config.toml
model = "image denoising autoencoder"
dataset = "microscope photos of single blood and bone marrow cells"
train_examples = 194171
image_size = 32
crop_scale_min = 1
horizontal_flip = true
bottleneck = "denoising"
downsampling_factor = 4
encoder_arch = "preact_resnet"
encoder_norm = "batchnorm"
encoder_activation = "relu"
encoder_depths = [3, 4, 6, 3]
encoder_kernel_size = 3
encoder_stem = "deep"
encoder_avg_pool_shortcut = false
encoder_widths = [64, 96, 144, 208]
loss = "mse"
latent_channels = 8
decoder_norm = "batchnorm"
decoder_activation = "relu"
decoder_widths = [48, 96, 96]
decoder_blocks_per_level = 3
decoder_block = "sep"
decoder_attention = true
decoder_upsampling = "pixel_shuffle"
init = "lecun_normal"
residual_init = "zero_last"
optimizer = "muon"
muon_scale = "match_rms_adamw"
learning_rate = 0.0021
momentum = 0.9
nesterov = true
orthogonalizer = "newton_schulz_5"
adamw_lr_other_params = 0.00097
max_grad_norm = 1.0
max_steps = 6600
batch_size = 256
epochs = 8.7
lr_schedule = "wsd"
decay_fraction = 0.3
final_lr_fraction = 0.1
warmup_steps = 1320
weight_decay = 0.4
adamw_weight_decay_other_params = 0.01
Rows from block 10 of the encoder of a small image denoising autoencoder, named by matrix and row number. Rows with one number belong to one channel. Each number is 128 + 32 x the weight over its row's rms, rounded and kept within 0 to 255. All counts start at 0. Numbers have three digits each.
After each channel's rows are labels from the 100 images, of 14848, where the channel reaches its highest value: "responds to" is what is common among them; "place" is the part of the image that holds the peak. Only what is clearly more common there than usual is listed. The data: microscope photos of single blood and bone marrow cells.
# convs0: first 3x3 conv (encoder.blocks.10.convs.0.weight, 144x144x3x3, each kernel summed), inputs 72-143
# convs1: second 3x3 conv (encoder.blocks.10.convs.1.weight, 144x144x3x3, transposed, each kernel summed), outputs 72-143

convs0.73:120138082209127112141143141145144127091106148126121113111154210124125101058159132062122133126132220119101174134057143129128085206073129110089140144107233134093130086121138123137103093140127157163131119129135126120129
convs1.73:138124138161126110093142188051095118133104158107135141124125079129166057146148092069174119183076107070142137131102088164102119068152111138165109153138124205088146131161116105086122107136112116141088143138139141188155
responds to: cell type: segmented neutrophil; smear: peripheral blood
place: centre

convs0.86:095131108098107127126028092190112122113109119103110145150133099106148115112066142096127143108119087087114112100179093103147146171156121114101150082144153093148101061171204109154081131098132118141112108134132153142162
convs1.86:147130108168133157185160151144111147121145140122120093146120099112091152102178136145166154127117122106057139182118094158169127114111131147105163134119205162104130136078053158144147127101149117137147158157108156123113
responds to: smear: peripheral blood
place: bottom left

convs0.25:131167116156082137114165088105103108163120167130160067090067153134135103145101145141151169153140103098197158171145098114138083142176120165152124105167186225144084172146143068082116109110068144120182126130136160165149
convs1.25:164139138066134160137092189154197144099097145110107116070099136119110131099096110162163187187166117166136130126164127093110109147077133116165102147150082114102143141112171114109085088133137156115149171153138157158138
responds to: smear: peripheral blood
place: top centre

convs0.44:123096109106101097120086095115115087070082128128120113091088254119116125090082104173104147162120145168133140142107111120150129148156092129152102151123106138190077124137192143149181134121123122157140136095096132105140
convs1.44:166137118091128147117130131140147105116096133106091108138080140127089107139116114149172155185125053135133138104099095126095126139193184096115144093128204150097103153190079145140085141127141143136130150108095149037176
responds to: cell type: eosinophil; smear: peripheral blood
place: centre

convs0.82:165158090225109093109110119179118126097141157100106098132083134211115141124134084124062140131115039137108120179062130079155100136144126148145109144187134143111065122049114148149155147148150088137126115151112114185153
convs1.82:093133159148161146188136099152106150145155106171091124134151090136118143086102089092141095093124080146103115125152118156074094127143126157102112113112165154087132100168142112159126109074094140146143120134139135115147
responds to: cell type: lymphocyte
place: centre

convs0.105:133119105116138108156123127202154148130143120088117066171172073127113117021104119152092110071124105119140111073109107083129099205101121169117165110071145110089129092114106102066169133070166147133133094108141126045152
convs1.105:106161147153150084181189135156066149114145098131126148121032221090136133120136171107133162119200083084150142122131152095068131172061150108155079160168164152139169112140131114180110164092104148136177129117117165184126
responds to: smear: peripheral blood
place: bottom right

convs0.18:120125095123147096143134102153091093115065096109131073089133188145157101130075119178091094112143106120113109120097112087107118109063102127114103120126145074097125080086152103113148139176149114107126158142066086129108
convs1.18:065107151067034119163081110103169117123171167173152124183078070135128151140084121122075140193124079178106099085075161095130165130149141137096127131149112141104196142117126155128158069110086135115096078095132140134138
responds to: cell type: promyelocyte
place: bottom centre

convs0.0:058047127129105122139095096156127139162137143144107121137192181116108064142177118103097119147146132117162140136140124088085076145108114137165190138142135080117142106144166158139107142177142171155161076122141074134046
convs1.0:099142115121082130130080159162105173105120151087155127176097143102113129193140172142107161114169187108100126103091152132127152105148154125139130121127250122114148099119100166188054090085078143126114129127097130087126
responds to: cell type: segmented neutrophil; smear: peripheral blood
place: middle right

convs0.7:098153101146108133159130129137115190078098137139127129112178200101120152080053096088148153173119119099134099154094180080085164121137105156165148168164135120112063103171131105144123151128121075087131143088117082147196
convs1.7:116136121157113188163092141154151195101139069089128154141081179129150152135085075139138109099080112090144125112107120134128097105083132101148133131134132084097123133105099149154141152114208129122136116104107140153158
responds to: cell type: erythroblast
place: centre

convs0.2:159140126107085095164106107236108110126159138126106094124057054075141128198119132148134115125099077129165086139091130136138118107142095091117138104110143166139110074108085102137072072108116127146131135100122077090108
convs1.2:091088151198108104087051104114100151105144113141077125138132136118165132146183102088088115167091106104138123111122132131081135150165097148133152087058108122099156095115187087095132120184117127100134127152143181171080
responds to: cell type: promyelocyte
place: middle right; top right

convs0.143:063121090110116126116163106124101109096140152108124100095122147113079142109156115099161136134094099091187112114093123103150129096060155141098121104125054162124079124111118109127123138133080095099164133152168092106055
convs1.143:152145169170095133115087103201103115071127149166138167103084131174150138064085162149124156180160100070187096093159133137166109122144108103104128163119096156155174138083176086121157124139083150161173219139164158093110
responds to: smear: peripheral blood
place: centre

convs0.91:128135083197111137123058152152109167108097123133025072093079170176102149092137102110080146087124107134147101133131116177152122105154129131123113082131092152085117102090111116122134130097136097116149112124116101075196
convs1.91:144145205093104106165161147116144137088216105096071136141141110210174056136102118128130130159140092149127173136100104178142070126065142115116086168145145161185167078158118144161148152139105142152102085109152122126093
responds to: smear: peripheral blood; cell type: myeloblast; cell type: lymphocyte
place: centre

convs0.40:185127143130105100112114118144121185172151125068098078162144083098132106043090129160037142041138097113134126113065106125129095114123168159077117100148130122102096175097121111151117181185087129116104099128109156046133
convs1.40:189109116127153126123194118129105114114171140118167152162126163097154136206166160102169128163169123098111101153186123098132149186060116048096090149167162140083116160200101157120076152111075087138199170118118147165150
responds to: smear: peripheral blood; cell type: lymphocyte; cell type: myeloblast
place: middle right

convs0.5:098131167211107158087155136123138125132101097165083117100102200110133135058086115220170116165132134098100136112128102123107062132170149135078150140124159195150140118145198100090146129137130135066130116162086136159109
convs1.5:083142119060132134082144060123158104086093125106165100200130138119113175129145156140117074081123143148156100084113111143112135124150191087162176086132173153076118137176099134147024140120200106090131135132153170140092
responds to: cell type: lymphocyte
place: top centre

convs0.30:154183091189129131117146154065117138121134167135065138124111215112124121068123130107124143091122178119114150117106115098136063167152132129093140080170118115140120065137150164160157154110120116115126131120105127103127
convs1.30:116140103112113127135111123085197206121153155095135141154126198174104159132100138072124120123088102077132190108132137169125096140144116080152107111145143111142071133209118112082142137091163157114111145116133154104204
responds to: cell type: erythroblast
place: centre

convs0.94:105107126103135068122079121129142148067151080129095094067118142104078104065071126152146132147112108089103130070087147130124084093134113144153171112102136152122098123120157137097173111140044134148122138111199149095107
convs1.94:201149137154181112119202164156114138090094093116079148102120080132123096173167146079115133134114095115152078136120124172177102137149118089135074138161143112086128089153172112138163118172078135143143114098116061119098
responds to: cell type: eosinophil
place: centre

convs0.123:022086131137114174127091129140160103116143076143085127112054149132097147131154090089127089080162132103139148125164110126130087155090126128125110125162092087123100123125179102131124125173093147157145127128129095193053
convs1.123:197144131112126090122187134120085107155132065127180147154170098124144169095144145163092136161095100115140131158219077138188144092077102158154138135179060171175174125148112131124169113097110152151162145130132124118153
responds to: smear: peripheral blood
place: bottom left

convs0.126:138121124107107058135065122133147128073154080110133144165110122107132149077115141142074150106094084180081104133127120058151138115156109102054126073094218109119155163084136180167082113109123073124104074147159120116179
convs1.126:111126128103133123140154115157199121153102138137147090103173144178226144137137163135131172141141158095143102104160084108127144188076136068130097158168160181162112159178174143105147121134173142167142193079143129113118
responds to: smear: peripheral blood
place: bottom right

convs0.24:094144107119111093135094090094096124127136138103159093100104144167112105146119110140123148105140158049135172079100126164143140125182106142145138094119124136081146167144152113083142124140088156101139096110094106079176
convs1.24:150100122046118111134174165109141118081120135066157135176168072082138123118084196170115171119119103093147133153136161140104071098134172133123092162173055113085155163136061176133139080120025147121126152124147093185191
responds to: smear: peripheral blood
place: centre; middle left

convs0.72:093154090115095076147146143079104132159146123106155162127108169135121138147141120120134133114106126119127128124093131130097084208104124167123121124127073144135112100058134148143131110199139130145113083107129109178197
convs1.72:053125131077155136195198104174098090175126107158132141146133055107114169237093086147156139099159137109117118091115188101176129138079153153130063171153083082142124150112135114139110122105109097154151077131125153147100
responds to: smear: peripheral blood; cell type: erythroblast
place: centre

convs0.66:122124116080122130122138133183175225118047100116016096109124123119117130135120163145094129077119140086125118104103127113136086145149148143109105100104103133121162083123130114105143101142180157152090120087084100059145
convs1.66:139147090110120129098140145194100178147132156153115134151128106124178111099134164125098156106108123095111114133157113062134120149107151114137130148078178156181216140117115161110110124124131174155137098122108151120112
responds to: smear: peripheral blood; cell type: myeloblast
place: centre

convs0.120:161132102109137147199173135152081119098096129155088180114111138099128101116169128171154164162140031100083154158115090108113068096111104123135169116146195128154094155133103170165103138115126137150127148074143137127110
convs1.120:073133097132119177094040139142167156125163113108142104201143121125124140078090119194099113066127151147164129124104162128157158119162134093088143186167063114106167079085203066074100183175141118110149069093087127122104
responds to: cell type: lymphocyte
place: top centre

convs0.10:136140082070126085120126095098139101091109118126149109106098255127108105104063110185132142103118066148159138123112123109141152121147115152121103124137110125155088066140128138132138101133137126146154156090116127092111
convs1.10:182137139049135142108133148157140141136104140126099139147113141156102152165112120120133133167123064105141135109106109126124161148166176128117152092098151159092137171194080099129108126137134168114136114150096125054218
responds to: cell type: eosinophil; smear: peripheral blood
place: centre

convs0.124:105135103068106144165133120170061140133101144131144114117113133066113120110082114142100135110141127141094128083091167107116116152112104164154139112159070091127110248083126163123098145093165187127148115140133081148139
convs1.124:119122127119048168128148150071106116112162107165087130116122211116107164142119135158104126127127116110082090114115141132160104114112088125100075111103121204108096212117168142108136126060165121087130178119159103114035
responds to: cell type: promyelocyte
place: middle left

convs0.75:157134123165096063240143141192116156102103140080065074138135182175117126127103126140119150119095054155108076114091105102089063094175134147132170154155152150083081115118104112126155159143125102108099110131140102085094
convs1.75:081130182099133167166116153155111119128164083165072143159098099183165100086121081136153084116086108105129139144146039140105135163085124184132133123134071096170125102126211055155168090105155127179184125158170117131156
responds to: cell type: lymphocyte; smear: peripheral blood
place: centre; middle left

convs0.133:082104116120128108127067128215170097147162143114110162129130193137118106033158130148122092095135122114076149120094103121097101144121170129103136098104198036121136026176177099111099099156141140125116125122129141129128
convs1.133:104145116118132126183133115099126164125140164169174113135156147122138114174119144115157128149125092097118152162117098135119115112104093131220119091172020140155131123098135164165140136123131099166158120129188064081115
responds to: cell type: segmented neutrophil
place: centre

convs0.60:147161066167130100185081128116136123056080104171064099126134087146099111142127087123078136125115038158133094112098086076145089128148149134147097103128103146129133056022084099143152114135097093172100081130132123165127
convs1.60:114137133191179144153152130146119166165105105144084081073126166182176072091127107090100069103106144159159131150102144131095138130057094115065118119127098092160111093157201122148152150167125094071141081115061076094112
responds to: smear: peripheral blood; cell type: lymphocyte
place: top centre

convs0.43:103082133130133167114148081153181115181104133071119078088107189138104119094135121116119146126159065112102133127209101116071140106151162123167103104145158066117095100125105110119142102078184143108087099106105125111153
convs1.43:129115129141149123170169154183110141171130119180116159126129146120116110173109212142133149107118133141189111110117129140139161143172122087228160151077074158162131122115156151140104125168056123139133171186131119132146
responds to: smear: peripheral blood
place: top left

convs0.19:126086138039145145109087167102123160053118150186137141114142178064144120162098092131153157187109112131133129145133156114110131101109097161120125140185129140132076081099099132130146081133132109115165128084083100162113
convs1.19:127147146142101146076127111118148201081122131093126125113082227117118147143076097117135148089097106126174121110088132171113093141115141124099135119166121111100125089121146110147107133133213108096128128112097120147193
responds to: cell type: erythroblast
place: centre