{"model": "image denoising autoencoder", "horizontal_flip": true, "encoder_norm": "batchnorm", "decoder_activation": "relu", "muon_scale": "match_rms_adamw", "nesterov": true, "lr_schedule": "wsd", "decay_fraction": 0.3, "final_lr_fraction": 0.1, "adamw_weight_decay_other_params": 0.01}
Rows from block 5 of the decoder of a small image denoising autoencoder, named by matrix and row number. Rows with one number belong to one channel. Each number is 200 + 20 x the weight over its row's rms, rounded and kept within 0 to 999. All counts start at 0. After the name is the row's rms in percent of the matrix's.
Before each channel's rows are labels from the 100 images, of 14848, where the channel reaches its highest value: "top examples" is what is common among them. Only what is clearly more common there than usual is listed. The data: microscope photos of single blood and bone marrow cells.
# convs1: first pointwise conv (decoder.decb.0.2.convs.1.weight, 96x96x1x1), inputs 0-95
# convs3: second pointwise conv (decoder.decb.0.2.convs.3.weight, 96x96x1x1, transposed), outputs 0-95

top examples: cell type: erythroblast
convs1.58,107,169,206,175,190,206,214,195,201,215,218,210,167,220,191,180,211,195,179,226,196,189,185,222,169,221,192,190,215,219,184,194,184,198,158,193,166,259,198,211,162,206,192,184,201,208,225,197,203,206,158,207,219,201,195,194,156,194,255,208,177,198,223,181,189,217,192,197,193,215,192,153,195,190,203,220,203,143,202,196,175,192,240,217,184,207,186,204,201,193,211,212,210,198,211,196,175
convs3.58,104,189,209,188,191,192,189,201,198,181,199,191,204,212,175,224,214,192,195,202,184,235,234,194,167,225,211,177,197,192,206,212,203,204,254,189,217,227,192,177,167,198,234,209,205,222,194,186,165,223,188,233,185,199,197,181,177,198,228,180,228,216,208,203,198,160,189,236,196,184,189,247,167,212,163,207,216,222,212,196,179,217,220,193,203,188,176,207,161,224,202,195,155,208,179,216,203

top examples: smear: peripheral blood; cell type: myeloblast
convs1.5,097,220,210,224,213,203,199,190,186,164,193,217,195,204,212,202,200,205,212,222,212,156,178,236,178,195,227,175,210,205,180,190,246,195,208,215,231,219,194,183,173,192,158,192,204,184,231,182,199,195,230,232,213,193,199,195,171,177,212,221,158,218,195,183,203,240,197,216,240,192,182,195,204,180,175,184,220,187,171,213,218,189,169,217,224,183,206,198,184,216,166,193,200,158,200,189,175
convs3.5,063,171,208,223,203,183,250,201,204,202,189,234,198,169,185,189,208,184,192,220,249,156,199,216,220,171,217,197,159,209,204,203,202,177,210,201,193,221,188,203,167,131,160,213,215,207,205,192,198,237,200,231,191,194,173,188,189,213,200,226,193,206,205,225,192,194,196,168,186,203,205,222,205,189,200,235,236,212,196,181,196,196,238,194,188,191,181,209,216,197,194,184,185,201,182,215,199

top examples: smear: peripheral blood
convs1.27,097,220,165,175,179,207,193,196,206,163,167,213,175,206,206,178,199,203,199,215,225,191,204,224,199,176,207,210,183,255,202,224,244,204,194,183,177,201,233,207,203,209,182,210,210,184,217,181,233,200,191,209,200,194,197,194,195,212,191,196,189,197,197,187,200,143,210,185,216,176,218,205,183,194,207,223,194,206,192,189,239,181,153,183,235,170,224,173,200,171,178,193,164,199,168,190,177
convs3.27,110,240,190,172,181,225,195,178,188,175,210,176,193,201,201,180,217,196,184,149,216,194,203,199,234,197,172,223,176,167,231,216,201,219,212,201,213,203,216,199,180,200,190,210,197,224,177,164,207,214,206,182,225,211,219,193,195,205,189,208,215,198,232,184,198,186,168,196,182,190,165,228,230,206,208,179,209,185,197,216,204,185,180,169,268,219,196,227,208,162,172,215,210,205,224,207,196

top examples: cell type: promyelocyte
convs1.36,095,183,193,189,220,173,227,193,187,185,223,206,175,204,196,195,208,179,210,229,222,171,204,202,205,157,205,223,192,223,213,205,223,185,223,189,186,220,189,198,201,179,216,140,224,222,187,189,202,199,203,236,237,190,197,150,200,175,203,200,209,201,189,188,189,239,195,167,189,187,210,211,200,238,198,195,212,204,223,202,204,212,189,173,186,250,199,230,181,192,182,165,197,248,199,183,199
convs3.36,089,180,211,207,178,217,213,209,206,216,207,179,208,193,190,170,190,219,200,199,178,241,204,200,180,226,188,236,152,205,182,233,219,217,236,213,206,239,227,187,202,199,210,200,210,197,190,236,195,223,221,216,218,203,225,194,186,232,192,169,205,183,225,191,190,166,180,174,216,198,167,207,242,189,252,211,169,187,200,190,186,205,221,197,203,234,205,200,170,187,217,209,210,183,179,207,179

top examples: cell type: lymphocyte
convs1.48,099,246,179,231,189,207,189,193,183,215,219,237,205,213,191,220,190,197,164,212,209,210,192,233,207,245,206,186,250,193,180,190,210,182,220,202,190,229,221,191,171,187,229,195,191,225,196,209,214,179,192,201,204,173,183,198,158,194,227,213,162,202,185,194,207,173,231,201,201,211,173,202,174,230,208,189,184,159,183,208,160,168,223,210,199,201,183,207,214,194,181,170,206,191,218,192,214
convs3.48,125,187,216,198,199,203,206,198,189,165,222,144,203,219,175,233,169,184,211,203,220,238,235,188,206,216,179,171,215,196,194,226,206,214,205,194,216,191,212,218,197,195,211,235,219,224,177,194,171,227,149,188,213,223,203,203,230,185,209,177,189,208,211,187,166,219,188,188,182,232,187,194,210,191,217,232,182,181,213,188,172,218,227,219,176,176,200,236,175,195,228,197,194,187,190,207,183

top examples: cell type: segmented neutrophil
convs1.52,094,208,201,179,197,202,179,202,199,245,195,216,190,208,208,174,266,198,208,181,204,191,214,213,222,196,211,195,205,224,189,210,198,192,166,229,198,213,208,201,227,178,209,219,255,206,215,184,205,188,176,207,167,213,170,190,193,193,201,164,215,208,213,217,194,213,212,182,169,205,204,167,215,195,197,184,154,177,191,165,194,193,193,181,180,198,207,211,206,192,225,229,200,161,198,179,144
convs3.52,111,205,229,199,155,222,187,192,200,199,224,183,202,197,188,182,220,218,188,230,170,159,246,242,207,199,203,231,146,196,208,217,218,219,173,182,218,186,189,188,203,207,211,203,190,200,188,170,201,213,217,185,220,227,175,197,212,202,218,214,182,183,200,187,181,195,209,203,181,225,205,206,154,195,210,207,197,184,202,217,184,174,191,173,207,215,192,229,215,169,197,210,217,218,220,183,143

top examples: cell type: segmented neutrophil; smear: peripheral blood
convs1.2,097,215,216,215,215,196,206,136,200,166,204,170,191,206,202,149,229,214,184,186,163,184,223,184,226,183,184,253,220,211,209,198,220,168,200,225,233,195,160,187,195,209,208,205,205,177,197,216,201,194,199,226,191,200,208,201,225,223,198,205,246,202,166,200,178,198,169,202,165,196,221,199,201,204,211,205,191,239,202,206,188,200,215,237,213,212,211,195,209,194,226,212,202,187,207,217,209
convs3.2,090,194,206,211,225,189,228,229,182,203,177,196,208,203,204,187,258,161,213,203,241,212,198,195,212,227,192,241,229,199,208,203,193,196,204,208,160,185,197,174,235,188,206,185,210,196,187,196,216,200,202,216,223,221,198,215,222,223,210,168,242,206,220,218,190,182,194,202,205,230,197,200,233,193,218,206,207,181,207,195,234,208,188,213,219,211,201,217,230,214,213,162,170,143,204,223,184

top examples: cell type: segmented neutrophil
convs1.11,099,133,192,170,172,194,196,185,210,219,208,180,206,192,189,173,179,207,223,191,202,204,193,224,216,186,222,221,202,202,193,205,216,206,217,201,215,192,194,205,230,199,220,231,203,196,217,203,214,189,179,224,164,217,212,191,220,213,182,179,230,192,140,186,194,196,194,194,189,219,193,219,218,231,217,248,220,216,237,206,173,211,201,190,190,193,217,215,201,170,249,208,193,155,197,197,208
convs3.11,117,238,194,184,174,176,184,195,178,221,190,207,215,200,209,192,200,207,214,204,206,187,221,212,181,223,200,191,165,214,192,182,223,198,178,201,184,207,189,219,198,213,228,189,226,208,179,182,248,234,207,186,216,199,196,203,193,199,206,225,209,197,233,217,190,216,219,186,180,171,225,223,184,167,249,206,193,200,171,170,190,180,197,168,201,234,213,188,211,166,274,196,182,183,206,213,208

top examples: cell type: erythroblast
convs1.95,097,191,206,210,213,173,182,136,213,203,178,199,240,202,222,187,208,163,199,199,200,191,205,189,171,194,175,217,193,206,222,199,213,169,204,213,203,193,206,189,195,212,169,199,222,158,197,185,196,185,188,203,200,264,201,196,191,209,198,186,186,208,191,199,192,172,200,193,185,197,224,192,204,196,194,206,216,216,218,196,204,145,176,225,119,175,186,201,206,197,199,200,203,212,205,217,169
convs3.95,091,192,199,194,226,238,203,186,184,212,226,213,227,234,200,181,175,166,190,206,166,206,212,193,203,193,184,189,200,192,197,203,232,166,203,240,211,186,180,207,194,180,200,197,193,213,196,200,219,185,216,195,177,243,211,181,199,211,233,182,131,182,213,216,226,178,204,190,195,206,197,199,193,185,206,177,212,204,191,214,181,233,198,214,184,218,273,208,234,198,214,203,194,197,188,171,206

top examples: cell type: segmented neutrophil
convs1.87,097,158,230,193,202,216,189,189,164,216,195,225,244,193,210,217,230,209,201,183,225,198,175,202,193,194,245,216,192,198,214,177,208,214,184,219,185,196,231,216,199,195,209,192,207,207,164,199,196,228,208,196,169,180,190,192,199,181,203,173,205,206,242,180,214,178,260,174,183,205,190,137,235,196,200,204,198,190,194,215,191,179,201,198,211,215,190,234,202,211,192,206,203,212,166,183,220
convs3.87,110,207,184,197,167,218,180,197,185,142,188,208,190,191,200,224,196,226,180,229,210,206,200,204,214,220,197,205,134,221,196,220,207,196,235,186,214,186,185,192,187,183,226,216,190,189,186,171,236,172,219,208,206,203,194,175,224,201,161,202,217,198,212,181,191,182,248,191,222,192,165,188,211,211,181,208,195,206,208,192,157,193,178,204,202,183,190,191,186,208,206,241,231,215,234,186,205

top examples: cell type: segmented neutrophil
convs1.69,116,178,208,175,163,205,205,154,215,195,210,217,241,204,197,210,210,209,209,176,225,197,198,227,199,198,204,169,185,179,211,213,206,206,232,182,199,196,180,183,179,210,195,210,210,206,186,213,180,187,154,208,210,208,202,216,220,195,199,212,211,200,203,189,203,241,180,213,220,196,213,239,202,218,217,159,176,205,159,198,200,180,204,187,239,209,203,197,202,216,181,200,192,138,170,167,245
convs3.69,089,219,208,181,252,199,201,227,175,207,206,206,152,187,186,194,241,179,232,185,204,203,197,188,244,181,220,235,194,231,200,193,163,201,191,206,197,203,189,246,212,221,197,220,210,223,202,232,198,208,161,214,199,156,204,194,210,195,224,183,219,177,215,232,189,185,193,214,195,189,205,227,179,196,195,220,224,203,201,193,233,207,173,197,210,193,217,159,195,202,217,216,206,218,215,197,227

top examples: cell type: lymphocyte
convs1.26,111,171,226,173,196,196,200,199,180,179,216,212,185,234,201,182,204,177,180,205,210,155,185,103,186,231,226,195,170,218,216,187,182,207,196,199,231,195,226,196,192,202,218,208,247,208,191,192,215,221,217,189,225,194,215,204,198,195,170,191,205,209,182,214,198,193,209,210,211,205,182,191,240,207,191,179,206,199,225,207,197,171,204,195,218,186,200,196,188,185,241,191,220,213,211,184,188
convs3.26,133,190,198,197,215,214,187,197,166,180,224,209,184,201,181,226,188,192,227,204,219,190,221,144,209,223,205,197,212,209,230,234,235,211,177,191,186,219,191,200,193,194,178,176,237,176,216,193,190,210,174,213,227,202,185,172,189,159,181,202,163,191,192,199,149,255,224,174,226,219,208,200,212,219,202,205,245,189,204,202,205,187,205,207,176,187,198,210,228,188,191,187,215,223,205,191,197

top examples: cell type: segmented neutrophil; smear: peripheral blood
convs1.89,098,238,204,173,201,233,212,196,228,202,181,191,192,182,219,219,159,195,209,210,217,174,247,207,198,202,209,210,221,232,210,210,195,193,198,207,174,213,221,187,191,216,192,206,191,191,217,187,252,186,205,208,168,192,193,210,209,181,174,211,200,204,207,205,172,200,199,216,198,203,205,170,190,157,202,246,197,199,184,167,261,202,178,163,186,201,239,180,189,176,230,186,198,186,211,189,202
convs3.89,092,178,233,225,193,195,188,191,188,221,210,211,200,173,203,204,224,217,224,200,197,183,205,183,224,179,226,205,202,182,189,171,195,161,236,213,126,192,168,214,218,207,220,207,189,198,223,199,179,201,225,191,198,213,188,209,203,221,211,198,220,220,192,170,207,199,225,177,195,261,240,184,174,198,184,188,194,208,212,171,182,197,194,237,181,204,183,210,215,214,174,194,204,188,227,175,188

top examples: cell type: lymphocyte; smear: peripheral blood
convs1.10,095,225,216,182,168,211,200,195,197,194,199,210,183,102,185,223,197,198,145,223,214,204,192,135,205,219,198,215,194,225,204,185,209,191,184,192,193,185,230,211,169,200,211,209,209,227,189,209,233,202,199,197,207,204,213,199,200,210,230,209,204,212,204,191,213,204,202,197,200,199,187,208,196,219,192,201,209,233,239,199,173,194,199,235,197,208,179,195,199,203,179,181,162,198,199,175,202
convs3.10,090,223,227,207,207,204,172,225,183,174,211,170,186,207,214,196,191,210,175,197,198,204,180,232,230,198,172,210,202,202,195,203,240,182,218,181,229,165,221,215,227,230,209,207,179,187,228,181,229,203,202,194,177,188,190,215,219,185,191,190,175,176,206,205,178,233,219,214,251,214,186,150,217,181,231,224,185,189,206,221,176,196,187,218,203,194,197,184,206,176,194,205,234,164,173,180,194