From a checkpoint of a small image denoising autoencoder: decoder norm batchnorm.
Rows from block 2 of the encoder of a small image denoising autoencoder, named by matrix and row number. Rows with one number belong to one channel. Each number is 128 + 32 x the weight over its row's rms, rounded and kept within 0 to 255. All counts start at 0. Numbers have three digits each.
After each channel's rows are labels from the 100 images, of 14848, where the channel reaches its highest value: "responds to" is what is common among them. Only what is clearly more common there than usual is listed. The data: microscope photos of single blood and bone marrow cells.
# convs0: first 3x3 conv (encoder.blocks.2.convs.0.weight, 64x64x3x3, each kernel summed), inputs 32-63
# convs1: second 3x3 conv (encoder.blocks.2.convs.1.weight, 64x64x3x3, transposed, each kernel summed), outputs 32-63

convs0.4:110114138133155000124171139109094122125214111116090013094125154127131085127088112142127126135123
convs1.4:177086127114142178173081137123091118089113156156133168131112163095115123172106151086053144104167
responds to: cell type: segmented neutrophil

convs0.23:100162165159138131137114115129140084161143173094145169129104110112149143075163069150152122160106
convs1.23:143160087112211114106133103127140145094092129146151098088130153137107094136113155102104129101131
responds to: smear: peripheral blood

convs0.62:149111149144117158106032126130030083095072133147165069141101143148125042136092092110128158153160
convs1.62:135151095128103155112053152128066146088108166185058122113064141142117062112078164089107112106145
responds to: cell type: segmented neutrophil

convs0.38:148101182121114114142166157140084065152061148082166092104080120102163127112137134112096100119072
convs1.38:122101122146134138088098148107086117071116167190119173101190166098143088143094093154091098143086
responds to: smear: peripheral blood

convs0.32:143158113116114123096110140178049100110091178092084170165071139139128088137152124084110110107169
convs1.32:115069118177135129168133136107153128143187084138100066095181136125158193130119158188153136130070
responds to: smear: peripheral blood

convs0.13:132154169122079084133108171151102092127061126146118025119142106159122070127112119133116103137117
convs1.13:131087175096116165125059107138104140137079210161144157066124130097119119137155083135138124164127
responds to: smear: peripheral blood

convs0.5:089130111150115173117141131118081111150087093123165081137122129107159119168071116099121130163124
convs1.5:109153067137089150127157137147148135128074137185073088155100156088153116139105122166092157065148
responds to: smear: peripheral blood; cell type: eosinophil

convs0.44:089152058135208115126099179147113128094153130137099074072134141110124142080124127135089129116127
convs1.44:125097082118195075130125124152104153150160133113157069127102182117135164084131140134110122156111
responds to: smear: peripheral blood

convs0.59:126108145104150157091086102064074102127054071090149118151184129162142131119133099155154102116156
convs1.59:136116202091053176137126130150122131122156180148126074148186130108130166126137144108110098166112
responds to: cell type: segmented neutrophil

convs0.56:177088104153116151100178133133077136074115134131152063161121148151143040199103128114154145109145
convs1.56:135118146135152117220111148117182176186121091072125156122102087094116213126145133170106110165127
responds to: smear: peripheral blood; cell type: segmented neutrophil

convs0.10:083120111121173146134106186156110122152107120089084141095090106160141117152141147097109095138056
convs1.10:143135129159081137095148141104128159153111160176104176169115118094113150140109092172154147074233
responds to: smear: peripheral blood

convs0.26:127112076123117176090143146095028175069118145108147070116134144154133110166073087058114150110169
convs1.26:113141183112131083061146136130212057183080145135132148161119138138149159087181137134151155109099
responds to: smear: peripheral blood

convs0.58:140171135140089140139000141134144107161076179122109093089109116136163158158135137143131083128105
convs1.58:112117118098164142144255115122121166115127072097118136159163097147130104089109133105108120136137
responds to: cell type: segmented neutrophil; smear: peripheral blood

convs0.30:108142155111124128133124133121138092156160076106116156110169097077124132141143134208077133148099
convs1.30:140119075105129097051127137122127073182096087063168129122088109197101118132116126103105161094104
responds to: cell type: segmented neutrophil; smear: peripheral blood

convs0.31:148097121110123215168195151148100115140170133135126127127130153152132130104189116108113105153229
convs1.31:139157139148220046137092149175164133094049126103111132110165109136142127124079165097122144110082
responds to: smear: peripheral blood; cell type: segmented neutrophil

convs0.54:143149102120150148120085135137190083148102109127163053142107110069145156139101141103159105083111
convs1.54:060150110167177121088097138161150085147095161200126067091095141125140137109133164186151090155126
responds to: smear: peripheral blood

convs0.55:181153113163115124142025135156167135141000134143144137127033107093128157123130134120153104111124
convs1.55:093162095103144146121061107104124122138032099101132126104125144146172210151130155129105133127095
responds to: cell type: lymphocyte; smear: peripheral blood

convs0.48:077116044146134121083118165105047115104078113118122204145119120100166119174157091122120102152128
convs1.48:182186086095072086124163136140119130130138140161141090139077085152135053158133087118110156071134
responds to: smear: peripheral blood

convs0.16:132164096112141219127159131101125095142104156094133078151132103116124118103118088087133091102086
convs1.16:148103156122077150140131144122104143081122157185121183131139133095168109142149107147122139133192
responds to: smear: peripheral blood

convs0.6:115152077148133139099124122124174107130015095141121163147073146087122164138130105152135112134119
convs1.6:146085165142088123102144170145057105121248131126134091139183123182092076128121152105155109161098
responds to: smear: peripheral blood; cell type: segmented neutrophil

convs0.7:139109109130108117125222127134045121124161105131133036150104115147149025139080136086091185090161
convs1.7:117155042130144122104153076145032142062169144159109070106113163151114074147095135103082137180108
responds to: cell type: segmented neutrophil; smear: peripheral blood

convs0.53:141146100130137108151099139146126108128158135139127000130131121129140121151065151124132106098132
convs1.53:082108070143138101131109097147110130110093172138066022157164138138105131129038144157147141154083
responds to: smear: peripheral blood